From a checkpoint of a small self-supervised image encoder.
Model: 48-pixel images, arch resnet, depths [2, 4, 4], widths [96, 160, 288].
Data: trained on capsule endoscopy frames (Kvasir-Capsule), 42238 training examples, 48.2 epochs.
Rows from block 5 of a small self-supervised image encoder, named by matrix and row number. Rows with one number belong to one channel. Each number is 50 + 15 x the weight over its row's rms, rounded and kept within 0 to 99. All counts start at 0.
After each channel's rows are labels from the 100 images, of 14976, where the channel reaches its highest value: "responds to" is what is common among them; "colour at peak" is the nearest of a few named colours to the mean colour under the peak. Only what is clearly more common there than usual is listed. The data: capsule endoscopy frames (Kvasir-Capsule). In brackets: how many of the 100.
# convs0: first 3x3 conv (model.blocks.5.convs.0.weight, 160x160x3x3, each kernel summed), inputs 80-159
# convs1: second 3x3 conv (model.blocks.5.convs.1.weight, 160x160x3x3, transposed, each kernel summed), outputs 80-159

convs0.46:58 58 65 50 55 56 36 51 42 50 40 57 33 64 29 55 65 76 55 42 59 57 31 45 32 48 38 59 31 42 57 78 26 64 41 40 36 40 32 35 22 47 33 57 44 33 62 65 12 60 66 38 82 69 36 41 48 42 58 40 45 87 61 36 62 20 51 60 49 51 56 36 63 36 60 36 49 30 22 24
convs1.46:20 56 38 33 47 46 31 54 39 34 57 54 63 88 44 61 60 37 39 57 16 71 61 56 73 60 60 61 46 46 72 76 88 42 41 64 40 67 65 39 49 49 62 87 52 19 24 67 46 21 50 39 67 52 32 45 46 58 58 58 45 63 64 46 61 62 41 64 58 54 46 37 51 72 49 26 31 46 31 40
responds to: finding: angiectasia (29)
colour at peak: orange (59)

convs0.133:33 55 66 31 49 20 41 71 35 33 53 50 70 51 56 69 57 48 59 55 50 34 61 47 48 77 66 48 62 21 39 52 31 52 57 59 75 35 45 41 29 55 65 44 56 37 42 30 48 40 52 31 18 80 71 70 77 56 33 44 53 61 39 98 54 33 56 51 41 55 59 48 40 51 70 56 78 32 88 36
convs1.133:84 33 44 42 64 70 58 42 54 58 52 85 60 46 44 46 34 70 68 61 51 20 49 39 64 40 31 21 55 64 52 16 61 39 49 64 33 80 65 25 36 72 33 48 47 62 54 67 25 66 64 71 38 62 35 49 44 63 74 50 46 40 34 38 47 33 32 72 65 56 60 60 48 42 64 29 42 48 99 41
responds to: finding: pylorus (29)
colour at peak: orange (35)

convs0.92:51 55 41 31 35 45 50 35 35 63 41 52 58 70 72 57 47 47 35 37 53 68 63 30 56 48 45 54 39 56 37 64 64 64 40 50 56 52 93 38 58 93 41 49 36 30 87 54 43 24 51 60 71 45 49 59 78 44 73 37 40 29 66 35 57 41 64 66 57 54 59 39 49 30 45 38 52 34 17 53
convs1.92:56 50 59 25 51 59 41 47 46 28 62 42 60 50 45 40 49 26 20 50 46 63 42 43 52 64 51 40 67 38 49 34 37 47 39 48 60 57 40 40 44 21 66 58 59 42 61 23 42 49 85 69 39 66 40 85 40 52 22 63 42 39 57 35 24 55 61 48 54 63 33 67 57 51 37 75 05 53 46 43
responds to: finding: ileocecal valve (32)
colour at peak: orange (53)

convs0.76:34 84 33 59 45 70 44 64 56 44 50 43 56 45 64 46 44 67 51 78 35 46 52 55 55 39 49 41 35 51 64 55 65 56 41 34 36 50 59 38 41 57 51 03 60 56 51 48 48 45 52 49 61 45 47 43 73 55 43 48 35 45 47 59 43 56 38 70 62 29 26 46 59 52 73 49 38 48 50 45
convs1.76:25 37 56 46 57 77 46 66 48 48 52 35 49 55 54 45 62 46 78 74 52 42 41 42 31 49 48 48 61 33 45 42 50 36 45 75 53 41 49 63 72 58 54 95 42 59 67 40 50 46 55 53 34 63 39 38 30 59 57 14 89 39 53 38 62 50 49 40 39 50 60 80 49 48 44 40 49 61 28 21
responds to: finding: blood fresh (30)
colour at peak: black (98)

convs0.55:41 10 50 53 41 57 61 60 40 64 57 50 44 53 42 10 03 46 68 30 51 65 65 33 50 86 48 41 48 52 43 41 49 77 00 39 25 52 63 58 37 48 25 53 50 31 52 50 65 33 31 47 49 67 45 56 53 49 36 40 25 33 46 55 58 49 29 50 56 59 38 52 46 54 27 54 22 62 00 77
convs1.55:60 40 44 43 33 34 55 37 66 57 68 38 50 14 30 19 52 40 12 69 63 16 49 64 59 15 41 22 56 26 48 23 61 11 34 40 51 34 46 63 46 24 61 54 38 47 69 39 54 36 25 48 26 34 27 56 43 58 61 84 60 33 54 77 59 50 49 50 51 26 49 52 51 37 42 36 28 66 17 30
responds to: finding: ileocecal valve (33)
colour at peak: pink (40)

convs0.9:52 50 40 62 72 70 35 78 75 36 63 36 60 66 55 58 63 35 54 69 46 37 57 57 50 42 50 76 51 55 47 74 32 60 56 60 37 43 17 56 27 57 68 57 55 56 57 33 51 36 38 56 58 56 30 43 53 28 63 22 34 56 44 44 24 43 53 44 49 66 65 70 40 40 51 56 37 28 80 73
convs1.9:35 57 62 57 35 53 52 38 44 45 63 54 58 37 77 46 41 53 57 55 57 73 52 60 55 62 46 75 38 45 45 67 50 41 37 60 52 60 37 51 49 23 54 16 75 26 50 74 55 45 39 67 50 43 66 44 50 61 91 46 50 51 53 54 53 73 41 45 62 57 48 36 63 57 48 26 58 36 60 72
responds to: finding: ileocecal valve (52)
colour at peak: pink (61)

convs0.151:76 70 72 33 40 65 45 48 48 53 86 41 50 41 67 88 58 30 53 65 64 18 51 55 35 42 09 42 47 52 26 60 59 65 53 64 70 60 59 45 60 54 57 55 38 64 79 59 30 59 56 51 33 76 50 36 47 61 48 62 48 29 41 49 58 39 46 65 67 41 43 42 51 29 45 70 38 34 27 52
convs1.151:58 63 33 67 40 51 46 61 70 32 50 56 48 41 21 60 39 61 64 39 67 58 41 52 32 65 69 44 57 38 51 58 69 43 48 70 41 69 48 44 44 44 41 25 55 46 46 55 39 74 63 43 68 35 73 52 98 65 60 52 44 78 39 45 39 45 29 63 38 65 61 45 51 61 86 16 59 69 71 55
responds to: finding: lymphangiectasia (28)
colour at peak: pink (32); orange (31)