config = dict(
    arch='resnet',
    crop_scale_min=0.4,
    horizontal_flip=True,
    activation='prelu',
    kernel_size=3,
    residual_init='scaled_by_depth',
    optimizer='muon',
)
Rows from block 5 of a small self-supervised image encoder, named by matrix and row number. Rows with one number belong to one channel. Each number is 200 + 30 x the weight over its row's rms, rounded and kept within 0 to 999. All counts start at 0.
Before each channel's rows are labels from the 100 images, of 14976, where the channel reaches its highest value: "responds to" is what is common among them; "place" is the part of the image that holds the peak. Only what is clearly more common there than usual is listed. The data: capsule endoscopy frames (Kvasir-Capsule). In brackets: how many of the 100.
# convs0: first 3x3 conv (model.blocks.5.convs.0.weight, 160x160x3x3, each kernel summed), inputs 0-79
# convs1: second 3x3 conv (model.blocks.5.convs.1.weight, 160x160x3x3, transposed, each kernel summed), outputs 0-79

responds to: finding: ileocecal valve (52)
place: bottom right (100)
convs0.153,131,179,207,218,184,181,209,180,176,222,200,168,182,153,161,161,215,205,143,241,212,216,113,204,190,219,216,190,213,235,132,195,217,241,214,203,170,208,197,229,252,207,190,204,171,224,159,164,182,169,263,218,189,220,188,220,158,208,177,194,167,189,164,165,189,220,239,215,187,154,203,196,242,227,157,224,210,148,202,235
convs1.153,188,185,232,184,216,179,178,241,189,187,155,207,225,168,162,176,190,137,165,192,161,180,143,164,169,234,228,197,181,206,163,247,172,156,221,198,191,143,239,208,228,211,209,179,249,213,182,172,187,142,197,183,207,123,241,178,201,164,173,176,235,231,121,235,218,177,240,219,226,209,200,230,169,225,194,213,209,174,216,139

responds to: finding: ulcer (26)
place: centre (70)
convs0.71,183,168,229,223,281,238,233,244,143,196,208,273,204,164,213,214,201,235,153,232,245,218,133,147,202,196,184,219,157,190,136,212,152,208,213,231,192,196,200,250,215,226,165,196,178,215,220,228,160,189,228,247,219,227,189,177,190,219,189,200,172,158,189,176,202,252,207,175,145,235,198,174,213,177,222,216,190,208,212,172
convs1.71,168,145,198,170,197,217,214,154,235,222,210,166,240,202,196,221,226,171,240,237,194,188,118,172,220,233,172,225,179,185,203,207,184,195,213,288,190,202,225,233,212,177,194,203,157,217,176,236,242,190,159,211,226,191,263,183,162,177,204,142,191,249,203,178,219,235,126,224,207,216,190,205,232,230,230,252,192,206,218,246

responds to: finding: ileocecal valve (28)
place: bottom right (99)
convs0.18,181,193,169,157,236,173,232,176,181,206,207,156,216,219,203,208,280,194,160,196,174,200,155,228,195,187,146,194,241,227,162,171,193,172,217,196,152,168,208,228,231,240,206,231,235,172,185,157,216,134,173,234,221,181,211,178,231,197,249,190,193,266,175,122,189,175,194,203,191,230,200,197,186,170,262,209,161,220,194,161
convs1.18,199,171,220,167,208,232,158,189,201,202,201,171,210,217,230,222,242,232,239,210,244,267,214,200,261,211,213,233,138,208,160,181,186,220,159,201,194,170,214,151,231,232,168,186,174,193,232,185,217,169,155,163,191,187,107,187,184,175,183,203,201,202,203,238,161,182,258,192,151,190,221,198,225,233,176,209,195,198,207,253

responds to: finding: ileocecal valve (42)
place: top right (53); bottom right (36)
convs0.11,183,125,185,196,230,154,140,211,201,176,177,175,207,198,209,163,208,168,196,206,225,204,224,208,195,181,201,151,172,160,198,162,126,179,192,195,189,224,200,177,197,143,188,217,240,150,247,198,218,204,151,172,211,180,149,239,186,165,155,144,221,225,164,186,93,231,190,197,162,233,215,162,160,194,182,176,170,198,212,115
convs1.11,183,127,209,167,191,218,180,147,190,202,226,184,204,166,164,172,221,201,198,183,245,169,222,173,209,199,220,206,169,267,230,227,149,171,197,177,168,148,226,222,215,96,218,198,200,164,189,244,188,175,233,220,177,198,146,225,219,220,217,215,177,184,156,201,147,158,228,211,222,139,169,202,183,202,134,209,155,164,170,139

responds to: finding: pylorus (41)
place: bottom left (32)
convs0.154,221,200,237,189,156,127,199,207,178,208,201,253,149,216,173,213,148,246,213,232,235,164,199,194,180,215,189,181,202,189,209,273,217,215,202,209,228,216,213,178,212,178,223,216,220,153,218,211,199,231,206,203,206,160,205,295,209,180,182,173,225,224,163,203,109,197,239,137,183,187,202,204,266,185,195,231,249,224,226,267
convs1.154,188,208,201,248,130,289,190,181,231,180,235,194,162,210,196,203,247,168,222,161,181,190,191,212,146,197,208,187,215,203,205,219,284,194,159,229,162,249,180,222,174,180,200,164,199,232,145,286,212,137,227,179,187,193,168,200,191,147,173,188,204,185,178,182,196,178,195,178,219,223,195,206,198,179,208,247,224,259,174,233

responds to: finding: ileocecal valve (33)
place: bottom right (92)
convs0.55,222,193,229,215,232,209,201,188,217,176,199,208,192,215,260,184,219,188,227,165,202,210,192,239,188,182,184,210,178,199,196,139,185,213,183,153,203,155,224,205,214,159,206,125,232,171,190,198,198,176,173,233,199,205,193,185,215,186,151,194,204,217,172,218,181,191,216,188,189,194,182,225,170,158,169,233,175,190,197,153
convs1.55,179,194,205,198,186,228,229,185,170,216,218,144,175,199,198,214,268,216,188,190,179,207,217,199,218,200,200,214,198,162,168,181,199,254,186,166,218,229,174,191,259,165,186,208,190,194,208,168,141,203,267,192,184,156,199,173,201,200,215,183,211,189,229,207,184,188,194,242,201,236,216,188,174,237,217,210,171,173,199,196

responds to: finding: ileocecal valve (54)
place: bottom right (98)
convs0.68,198,211,217,185,183,137,217,223,200,159,153,241,180,231,208,213,151,232,204,183,233,128,175,189,195,217,175,201,195,165,200,219,153,168,210,190,174,234,243,254,230,201,223,166,180,119,231,222,203,213,178,187,197,177,216,247,215,145,179,169,199,231,198,208,161,194,223,216,173,243,220,289,247,184,193,234,256,206,157,268
convs1.68,195,189,209,237,262,278,193,167,162,184,200,171,196,206,195,156,200,187,185,178,140,211,208,194,184,193,217,159,153,217,186,239,181,138,235,195,161,204,195,234,192,194,206,226,196,140,184,150,200,174,205,214,216,185,181,180,217,223,269,247,167,179,326,208,263,179,211,190,173,183,188,185,199,194,174,190,216,224,221,242

responds to: finding: ileocecal valve (37)
place: bottom right (95)
convs0.12,180,178,242,205,215,197,207,159,189,222,166,262,217,228,222,233,188,206,141,202,203,218,253,181,140,199,205,184,209,158,172,189,232,191,182,174,183,163,156,242,216,181,217,169,203,233,189,219,231,159,205,190,205,169,170,231,197,212,203,175,238,224,148,170,218,228,196,180,144,208,203,187,239,226,225,202,221,213,169,219
convs1.12,197,215,233,200,219,162,158,207,134,171,154,193,255,200,258,300,186,156,218,200,172,230,188,235,253,198,231,195,203,255,194,211,250,169,203,165,201,208,166,260,174,207,195,206,209,223,250,166,207,176,218,211,148,274,151,257,176,209,204,194,194,258,200,211,125,222,214,207,220,178,188,179,226,223,178,230,202,251,202,203

responds to: finding: angiectasia (29)
place: bottom centre (74)
convs0.46,224,222,147,194,241,193,207,196,253,213,182,209,213,162,149,160,242,144,176,166,274,211,183,206,256,191,215,165,176,251,169,177,203,177,256,184,221,168,204,176,199,176,212,188,208,165,191,239,192,221,162,220,187,219,159,226,212,216,190,212,185,227,232,211,206,241,301,200,210,198,202,217,189,238,209,227,212,173,173,215
convs1.46,195,193,178,198,181,190,198,193,197,212,169,154,195,212,235,178,198,204,144,220,196,199,176,236,231,222,212,219,190,242,237,207,191,218,155,186,192,155,224,180,279,200,217,207,200,182,193,210,207,217,127,161,188,193,219,223,249,151,217,195,223,151,252,175,166,180,179,188,150,190,163,186,228,235,153,158,238,191,263,220

responds to: finding: lymphangiectasia (28)
place: centre (40)
convs0.151,210,205,215,240,168,232,214,230,173,206,179,177,177,154,223,176,260,214,183,206,212,138,135,195,174,226,116,236,201,210,143,220,235,178,258,216,169,219,190,226,229,160,200,215,212,198,154,215,171,229,190,203,187,230,214,280,233,248,195,179,205,194,189,190,175,214,244,197,195,260,206,200,146,215,202,214,201,209,187,212
convs1.151,207,222,180,250,218,193,217,223,225,206,179,198,211,212,172,204,168,190,181,234,183,182,171,274,204,210,138,204,172,179,180,207,146,165,241,168,211,206,194,232,190,200,257,288,198,215,234,143,195,163,190,200,164,257,198,229,166,204,263,251,261,183,237,199,193,210,203,208,175,202,230,223,211,234,217,203,221,212,243,244

responds to: finding: blood fresh (30)
place: bottom left (98)
convs0.76,196,176,207,189,257,232,207,203,211,207,218,86,249,194,187,207,189,123,179,195,232,204,184,186,206,205,173,218,218,275,231,190,208,185,188,191,236,186,180,178,230,197,176,183,189,262,199,202,189,185,177,220,160,214,211,157,195,223,214,224,204,192,311,231,264,176,150,226,225,200,170,101,146,207,210,181,157,175,212,137
convs1.76,210,188,226,193,247,176,179,220,161,197,194,245,175,165,165,147,209,242,166,214,155,171,213,193,207,223,213,175,196,239,225,269,206,189,189,145,226,200,192,271,162,189,182,221,216,272,175,226,211,191,233,194,209,238,177,210,221,244,242,204,180,168,313,204,231,212,248,170,212,210,208,199,249,183,170,197,184,173,184,197

responds to: finding: ileocecal valve (31)
place: top right (48); middle left (29)
convs0.149,198,215,209,235,162,167,247,214,165,181,193,167,219,202,242,202,205,199,228,222,153,190,193,195,140,200,207,197,220,150,216,253,199,154,228,223,192,211,206,185,214,160,195,156,239,234,226,231,254,210,274,195,233,210,246,252,198,172,180,214,230,106,117,169,169,178,164,229,243,191,207,189,151,170,169,177,194,195,212,161
convs1.149,209,221,271,207,232,195,203,208,173,193,230,201,160,203,246,227,239,285,198,206,213,209,215,208,214,203,192,175,260,236,260,225,195,184,189,190,192,176,152,200,251,234,248,156,197,166,165,173,251,181,232,155,234,185,209,196,216,190,227,229,195,106,214,236,209,224,213,223,223,203,238,218,160,210,255,204,239,192,192,201