A small self-supervised image encoder, trained from scratch.
Training: muon at rate 0.0027, batches of 128.
Data: trained on capsule endoscopy frames (Kvasir-Capsule), 42238 training examples, 48.2 epochs.
Rows from block 4 of a small self-supervised image encoder, named by matrix and row number. Rows with one number belong to one channel. Each number is 500 + 25 x the weight over its row's rms, rounded and kept within 0 to 999. All counts start at 0. Numbers have three digits each.
After each channel's rows are labels from the 100 images, of 14976, where the channel reaches its highest value: "responds to" is what is common among them. Only what is clearly more common there than usual is listed. The data: capsule endoscopy frames (Kvasir-Capsule). In brackets: how many of the 100.
# convs0: first 3x3 conv (model.blocks.4.convs.0.weight, 160x160x3x3, each kernel summed), inputs 0-79
# convs1: second 3x3 conv (model.blocks.4.convs.1.weight, 160x160x3x3, transposed, each kernel summed), outputs 0-79

convs0.91:508490503517537526526501500440507483483479496510507514507504491487504505502493466499505504504529494543542500465486536530494499492458437508481519483442506528497495524536496481500498495533440481507449521497481472487475516474517515505503524498
convs1.91:508479519482501514499513515505531480493492492484537471536514547507495514501472519493505479489464479539493482510509486481517500436506480488495472499463503502495495485485492467528481470470509508476520553498474518488545517453510516491480483473
responds to: finding: ileocecal valve (28)

convs0.72:514496514517491501504495541484479510462462480507469501511486489511472450495542479468500486499534486508483538493556513505495479487502515495473494476510492501514489494521474495530487528466504516509523512504487493487417503516508501499458502500
convs1.72:509506506437516496515523551498475505423543513511520478472521486538505515525500498490498505474468514474517536524483459497486497511459498530504495520530514526516521478536516468466543499547584519514528505459478484486493482501486488536465490447
responds to: finding: ileocecal valve (28)

convs0.92:463510500506462471481484504486459518450453509477461521530484492489471532475467500473480505507552507498466421477532498531532465514531499486514467482533488491494467520508474456512476495487434471470521514482481539495496512498484498489509500510
convs1.92:496516533498529488481473492503465585500522496489499568483500454501495489505489499490518512493539473511484476468504523549490457487469501459497503511480503473516498475497518486500518488455470517515472524476507508550536518498499502549507471570
responds to: finding: pylorus (36)

convs0.49:471555518472497531546492514518515506444541478515536560480482520479451525498460489510508501506486507523523448488479535487504527465518507472475504555493486465530504487530543472541489492495514479503476481491516461465516531508493515496519517462
convs1.49:478471482515494476512526526513493473504501499484495501498526460522507513477517477489519513468483520488509467523517486506478512527480495521515483460490494458480475493532520521488519538478514499492506506513487481533444525509512494509517467498
responds to: finding: ileocecal valve (29)

convs0.137:540505462491480497531468509517509495510534543518462508515488420525533528486497473494553526502477486497443497520495479486508454530496515500497469520511538479477490513512498494469540537494502505498493503460537553467471528522455506544508485507
convs1.137:505516470480465516514537466498511489511573541460520523494492503520541492503496466500510518496504499514529479488500503523482481539511532516550560530513519476515500512509506491498541489487488508543463495505510538522482475498478452462520494498
responds to: finding: ileocecal valve (33)

convs0.3:426533471489506509489485474485496500469474478488471481460487520512500519501489473490517496491466502504491494469548449495494519491480489480488484483463484518468455459503469482490431480481448476479476498510465527510485481517486507489457490488
convs1.3:484505506506445497457469530479523503496451467517559543521511488460520469493496500553526498508504517508472500502473533518508479459488488498463497503497474498532498494479507480486490456501505463478513472460470479441503484478437475466517471475
responds to: finding: ileocecal valve (31)

convs0.139:457512465490510489488535494507465501485485505482494508481437521512470516491510497500500508484514500502564472507521522530518491526485518471490499503488512461513529490482477501513492520533510493513492552510457502540496507508532516508496529485
convs1.139:506568520529530519477439460474483501485555524521480494497547491514498520490513484515482540485481527501465521489484482461513513527505507523512532556485491525463534463533476498548500479514503491477482518518486510501495533534499479505551503510
responds to: finding: ileocecal valve (54)

convs0.125:533492488496460545542456532508525480476496495522503497538606514489522510505528460494480482507487491535526484491521518471502538540519484445510490493532540493482473513481478497515494490486517506508516540472531512533486484512527500466504490495
convs1.125:524466479540521471468517467501455472500462459511472510472384502526448471528421477507487485499483520532469504513500483500471515453484482518474517515475471537534527469516490531471512482493490496467476508534491520498515474498468475509471475485
responds to: finding: ileocecal valve (37)

convs0.78:474465470489491544498498498520492524484526515493465504539455517486478486509494469488450473457499484502479516481482514490508498519488486505498530514504501519476468479481511440499477469471535487484514547501507524540496499482513512453507491516
convs1.78:486541494510476433523441503491470500498525486508516521503514463478476513489508487499512509531528489482506529503495476534539553512497530490464548487492468484493532525536531488499490492515488512485484508479512481514508510530482500511480500529
responds to: finding: ileocecal valve (26)

convs0.39:494483503499472501535524486474537475509505505479483480520456499491461502529498482503543511500536508496508482543530513503515464510477465516532543533527498492475519495542483511482478531499510470471470470518478550520534509524528519506490486440
convs1.39:506530470509533529472523499499488563471482484510488519464494467466500465450539498498544487477525517530504518511488471552522471487502501496446479486488523476500465489456519504515535496455481531567504490505517532536488517506498500544483479506
responds to: finding: pylorus (28)

convs0.113:526500464524500520515526487457526478463476474500508485475534515497516486517522506503503502467498515495504482495542487506474488488507495501497520472520495480502519464505456476510499535476429484535492520507516525514473490489512523519494440483
convs1.113:513497502434487525505497481526475447482534499492465549513471520448509508466485474491489490504480472516489492479514455476485532491481526514497531520516506483482489507529535492510509479445520491486496522510505499482521476524520481505486535498
responds to: finding: ileocecal valve (27)

convs0.64:536488537512517494500484441495488485551470491489515475448441494509473488542508454513501503511485549517457499526476540486512472528566531475500475507532487498494464477478478550508447525503478498524492466490531505521502488482481487517468516483
convs1.64:480505478502498500494505519560473456542524492452506478444510446481508497504537496508515481500541485485498513500516464508498517470472526581530471483507511484492483502523498497460475487513511491525509518527490461501487506524508496447492496469
responds to: finding: ileocecal valve (31)

convs0.57:477481484500493521514519528499516497569535511528498449452472510533506512476502490496511536514494532515496466541466517529493499496459529535520508539506464523516532455519494500496532474540567511456497486476540496465493495543478485491463517461
convs1.57:495497528529505486502496532497554506520495465548516469473517451507539469485510515441512549472482467518530521494507475507506501534496484495505506517460518509489471474484504473522513507513504534531523556500517505513481501463547569550517480513
responds to: finding: ileocecal valve (31)

convs0.151:471546515472495502539477465498509466491481503525583490501501485499471489485523532510524534499489468463498478455480473534488508475448483476495516530489490513535501491530484495492510457545466478484490523476490521512482518499502494510498497540
convs1.151:502466538456515529493484529506518517503483518482523477530517514531483501484481525497477538465487500484456506499461521480552509483482487490500478509457490514478473470500527509514507521513495491531547532519544529493536517497459527474503521447
responds to: finding: ileocecal valve (36)

convs0.101:498500529469514498467522490544483457481439452495538519512443525478501510519488529516481503477504542492549481520509498519476498525482502504502478522511496515496512503499511509484467499546542508516497498523529516515501460507543504503527491486
convs1.101:493487508464509511502494515474499472482537517464495499480473464493513493544473508478490510497466486474521482527522459486485486505493508520483484555507478495466503442535529488517520501481490509481491474491499493506494454497504473536495474512
responds to: finding: ileocecal valve (38)

convs0.63:502516476489541455515486504461492495505503481501453459459450481526467476521498512492504491461496529524547443541510481493492491497447506493463544536498510514507500487554456495488523516481500512466531527501474501500485524512511510468481527502
convs1.63:510494528504537481500501513503516486458501518503513486423542505482498500524542525549454494508460489500486529498499513514517541515542491555458530526543468514486501503528499539487515497489529509486485473500488538518530526521544519549518537502
responds to: finding: ileocecal valve (29)

convs0.147:516473477503509531493543497439542495533517513522519499528522470527525491469532450506532526528515481516516521478509507487487504495515498511509503464450543519502517527537492506482505490514488486500467526469530559485467510494434504492510486496
convs1.147:464546468484473484529484441513509488516526539541490529517492466505508507483523483516523454512520472504481496482488486537488497463483494494489502486492506461521497527533478429518480521538498476473506435497468466502481473476488507491520490473
responds to: finding: pylorus (26)

convs0.103:497519508498519504536511512477498443480491491526515501487474475527463542491526490510518505500526477514469478498518479489533469514516496533506479486493545505499512521485493496502502523468440498504494546479511512492444492482507533514531522450
convs1.103:485540489543520488507504449501517471505474515478439499558536508516532463510486503502507526542492506493530504460508469489498516487489468490493507472475489491528492504538531468484483501449479474508487500517498452507495514462509480492520471497
responds to: finding: ileocecal valve (31)

convs0.109:500513529517553468476471508498459549505493541486496525531456500484453526546459496503483480519503534524498535534436552476516499500513530477509457500513472503459506486524502465494511502498504516492510532516482521514492519505461480495467505517
convs1.109:520518526500470475514509456509512446427504503537477495465546449485521495491512488463475465532548491505520476522507468502501503528502474467490439494474529525518467499517529495496484503504494476485495495522489500523474504487508515502513545534
responds to: finding: blood fresh (31)

convs0.30:513508505526490501492490524509496482528488491494524478518453506477493434509461474518490557524467501502503556526473485512475497477479499473480441494484465500450545534494513510503551468452475471500464436485488501463523490489535469467494477495
convs1.30:481503530488569508520506489506464519539501520463506528500511493506513524499525484503496461542497481506492443509486534496490514467497520523481443499515512481513479502513470476491482526474593496453491593525526493503433487513497527512522478427
responds to: finding: ileocecal valve (47)

convs0.18:471520526517443458514518505503523489464525465502498538557474527482501448532497438506484482486493475491519491469524508471517517525508511495493519543492488465486518489553457509488461477499488514439497518487436544537488439516500457483506526501
convs1.18:463521531495537486522522484493477532477513504496508467466509461504487496491514481488482524521552482491540495487493498538467496471459514483502468461483494516532501535492483467487492544520494499507521520461479444459522569509518509520494450523
responds to: finding: blood fresh (29)

convs0.17:449499480501487521498470545475468472458504421480495455490497464491503442485517450505474515489493480484509504488512472514523485482489465482493449526534486494506511507552459491446515496526513512492542470496484534479504499511462484481475492528
convs1.17:512485505523505468490537468507439476511476469516523447483500465504514491482473479489470461489533477477530489555463524516470455513502502523505492521463509506496496486508530489509509521509447567512501544491501480558501494509477518498515484499
responds to: finding: pylorus (29)

convs0.35:533476519512511512507500505452477505491490469520464538478480465481451448480514456503498506492490504513500448526479502524523498495484495466528489467521477465478456553510468504511466500452501531491544492492474558521478500520527470494516457487
convs1.35:524527497522484504512499513493495484505508479479488485461502548456522526523526483557539518556498509539482516455505489475505539503520453518473505509505532541483500511474538518500453515488461520491469512521532491514513518538502477510492481523
responds to: finding: ileocecal valve (28)

convs0.54:536461497512523524515500484489503520542478517488481563480504486520499478538452508504487526483518500508479479529504518502479493530475455529488497491519497473435485484495466511506522453461509484503474536481492497506493505518462494567479514476
convs1.54:485552497454454540543513506523514483482532506518488455478530438488476497488549538530502478517524481501475516458507535549512498472483524528487487526527504465535474499509518477503474534523497519515510456488513504477476518521501533516490478508
responds to: finding: ileocecal valve (36)

convs0.153:442529448474485538490520501480495463468498494509499461541505490477465485479497437515475503499515499489490482498524470491472498449507467502473480504477506524450475492528473507487550501477489498531510458522527545476456490519530512465504504433
convs1.153:452487499489524545518495516459515493487473511520497495486521475436487496474506473489460482523513509476544526538531506495531462481480446445509468476497475509526516538468493538515495514519538483531521529520509514504473489513453519456497506446
responds to: finding: ileocecal valve (29)

convs0.143:474523463489525509517479493495466514435504520451484455487477491512469512506457478485500501508480491461485466504531489505528508461496501495469480496472471519486481487467457474512517523444450504500475506490463492556453495529503527484491507449
convs1.143:510513512522477508488452546513492463492493468504515481478497500458512482491496481513496513557465512502483508529479538470485517517514480493490514506527508470526540521471519510516497506509593531534527514511508536481439515496472503471510520460
responds to: finding: ileocecal valve (33)

convs0.47:448497488460472508488480481504492527528506516547504463537458477449501500459483502471512522472509497497521500540474541510526498505445450475496499483479483418496474542508465504484515467501535474513482507471513480473517496512494519511510478488
convs1.47:490500474548498449459483502480572515456494469518505515507515526472506512448474473525498517502549468488482527474509423505517483514545488526487516480493507480481512518544531510469501487494477524455499497530517493541517469543482509489512478490
responds to: finding: ileocecal valve (34)

convs0.82:466472514519486519482483477509505490500486482425490504501488480556513461487501509493468500458525473483495447476504512505509478515495467488525534513504516487517528422553492524481506472476484503495491514496503515531474508497478504516479484438
convs1.82:523519498483496487541495513478480474497511478485513484487523474456522543516483516476461502504463466525523512512516552472511443465466461500499522477523461470506487507448530464501443502485496532508477511510482522502489500527465492491471483511
responds to: finding: pylorus (26)

convs0.122:505485499517518524493481520478503514487510508526528492495523496491497469478500511459526556523483478486481452524477523476477485503513536491464463497527442535476472506481519496499518493479536521572465465513510524452496514499492499476485455515
convs1.122:446486496481543514482449513507473489527488497472457530535478491502518477486500508498469536550452516512473566521484455491493481485470492543511478514457553487481527502441480480483501486469518493503485487514512531491435486482534487491519477467
responds to: finding: blood fresh (32)

convs0.115:494486539500470489499531495466477546472525497483462557510470475444463477500473439502444480500531478535478522521495501493501509494503515478485491460509491525499465504519498448483495501500433491441499481486467508502499478462516496533472504518
convs1.115:499494504522465480508474527498492530486487511496492475565519488481488502531512513492456465508530490508512525467563497521483495478494489463464508536493527505491444498536485441507498520502492457502470537500496513471548551541516551571522564530
responds to: finding: pylorus (41)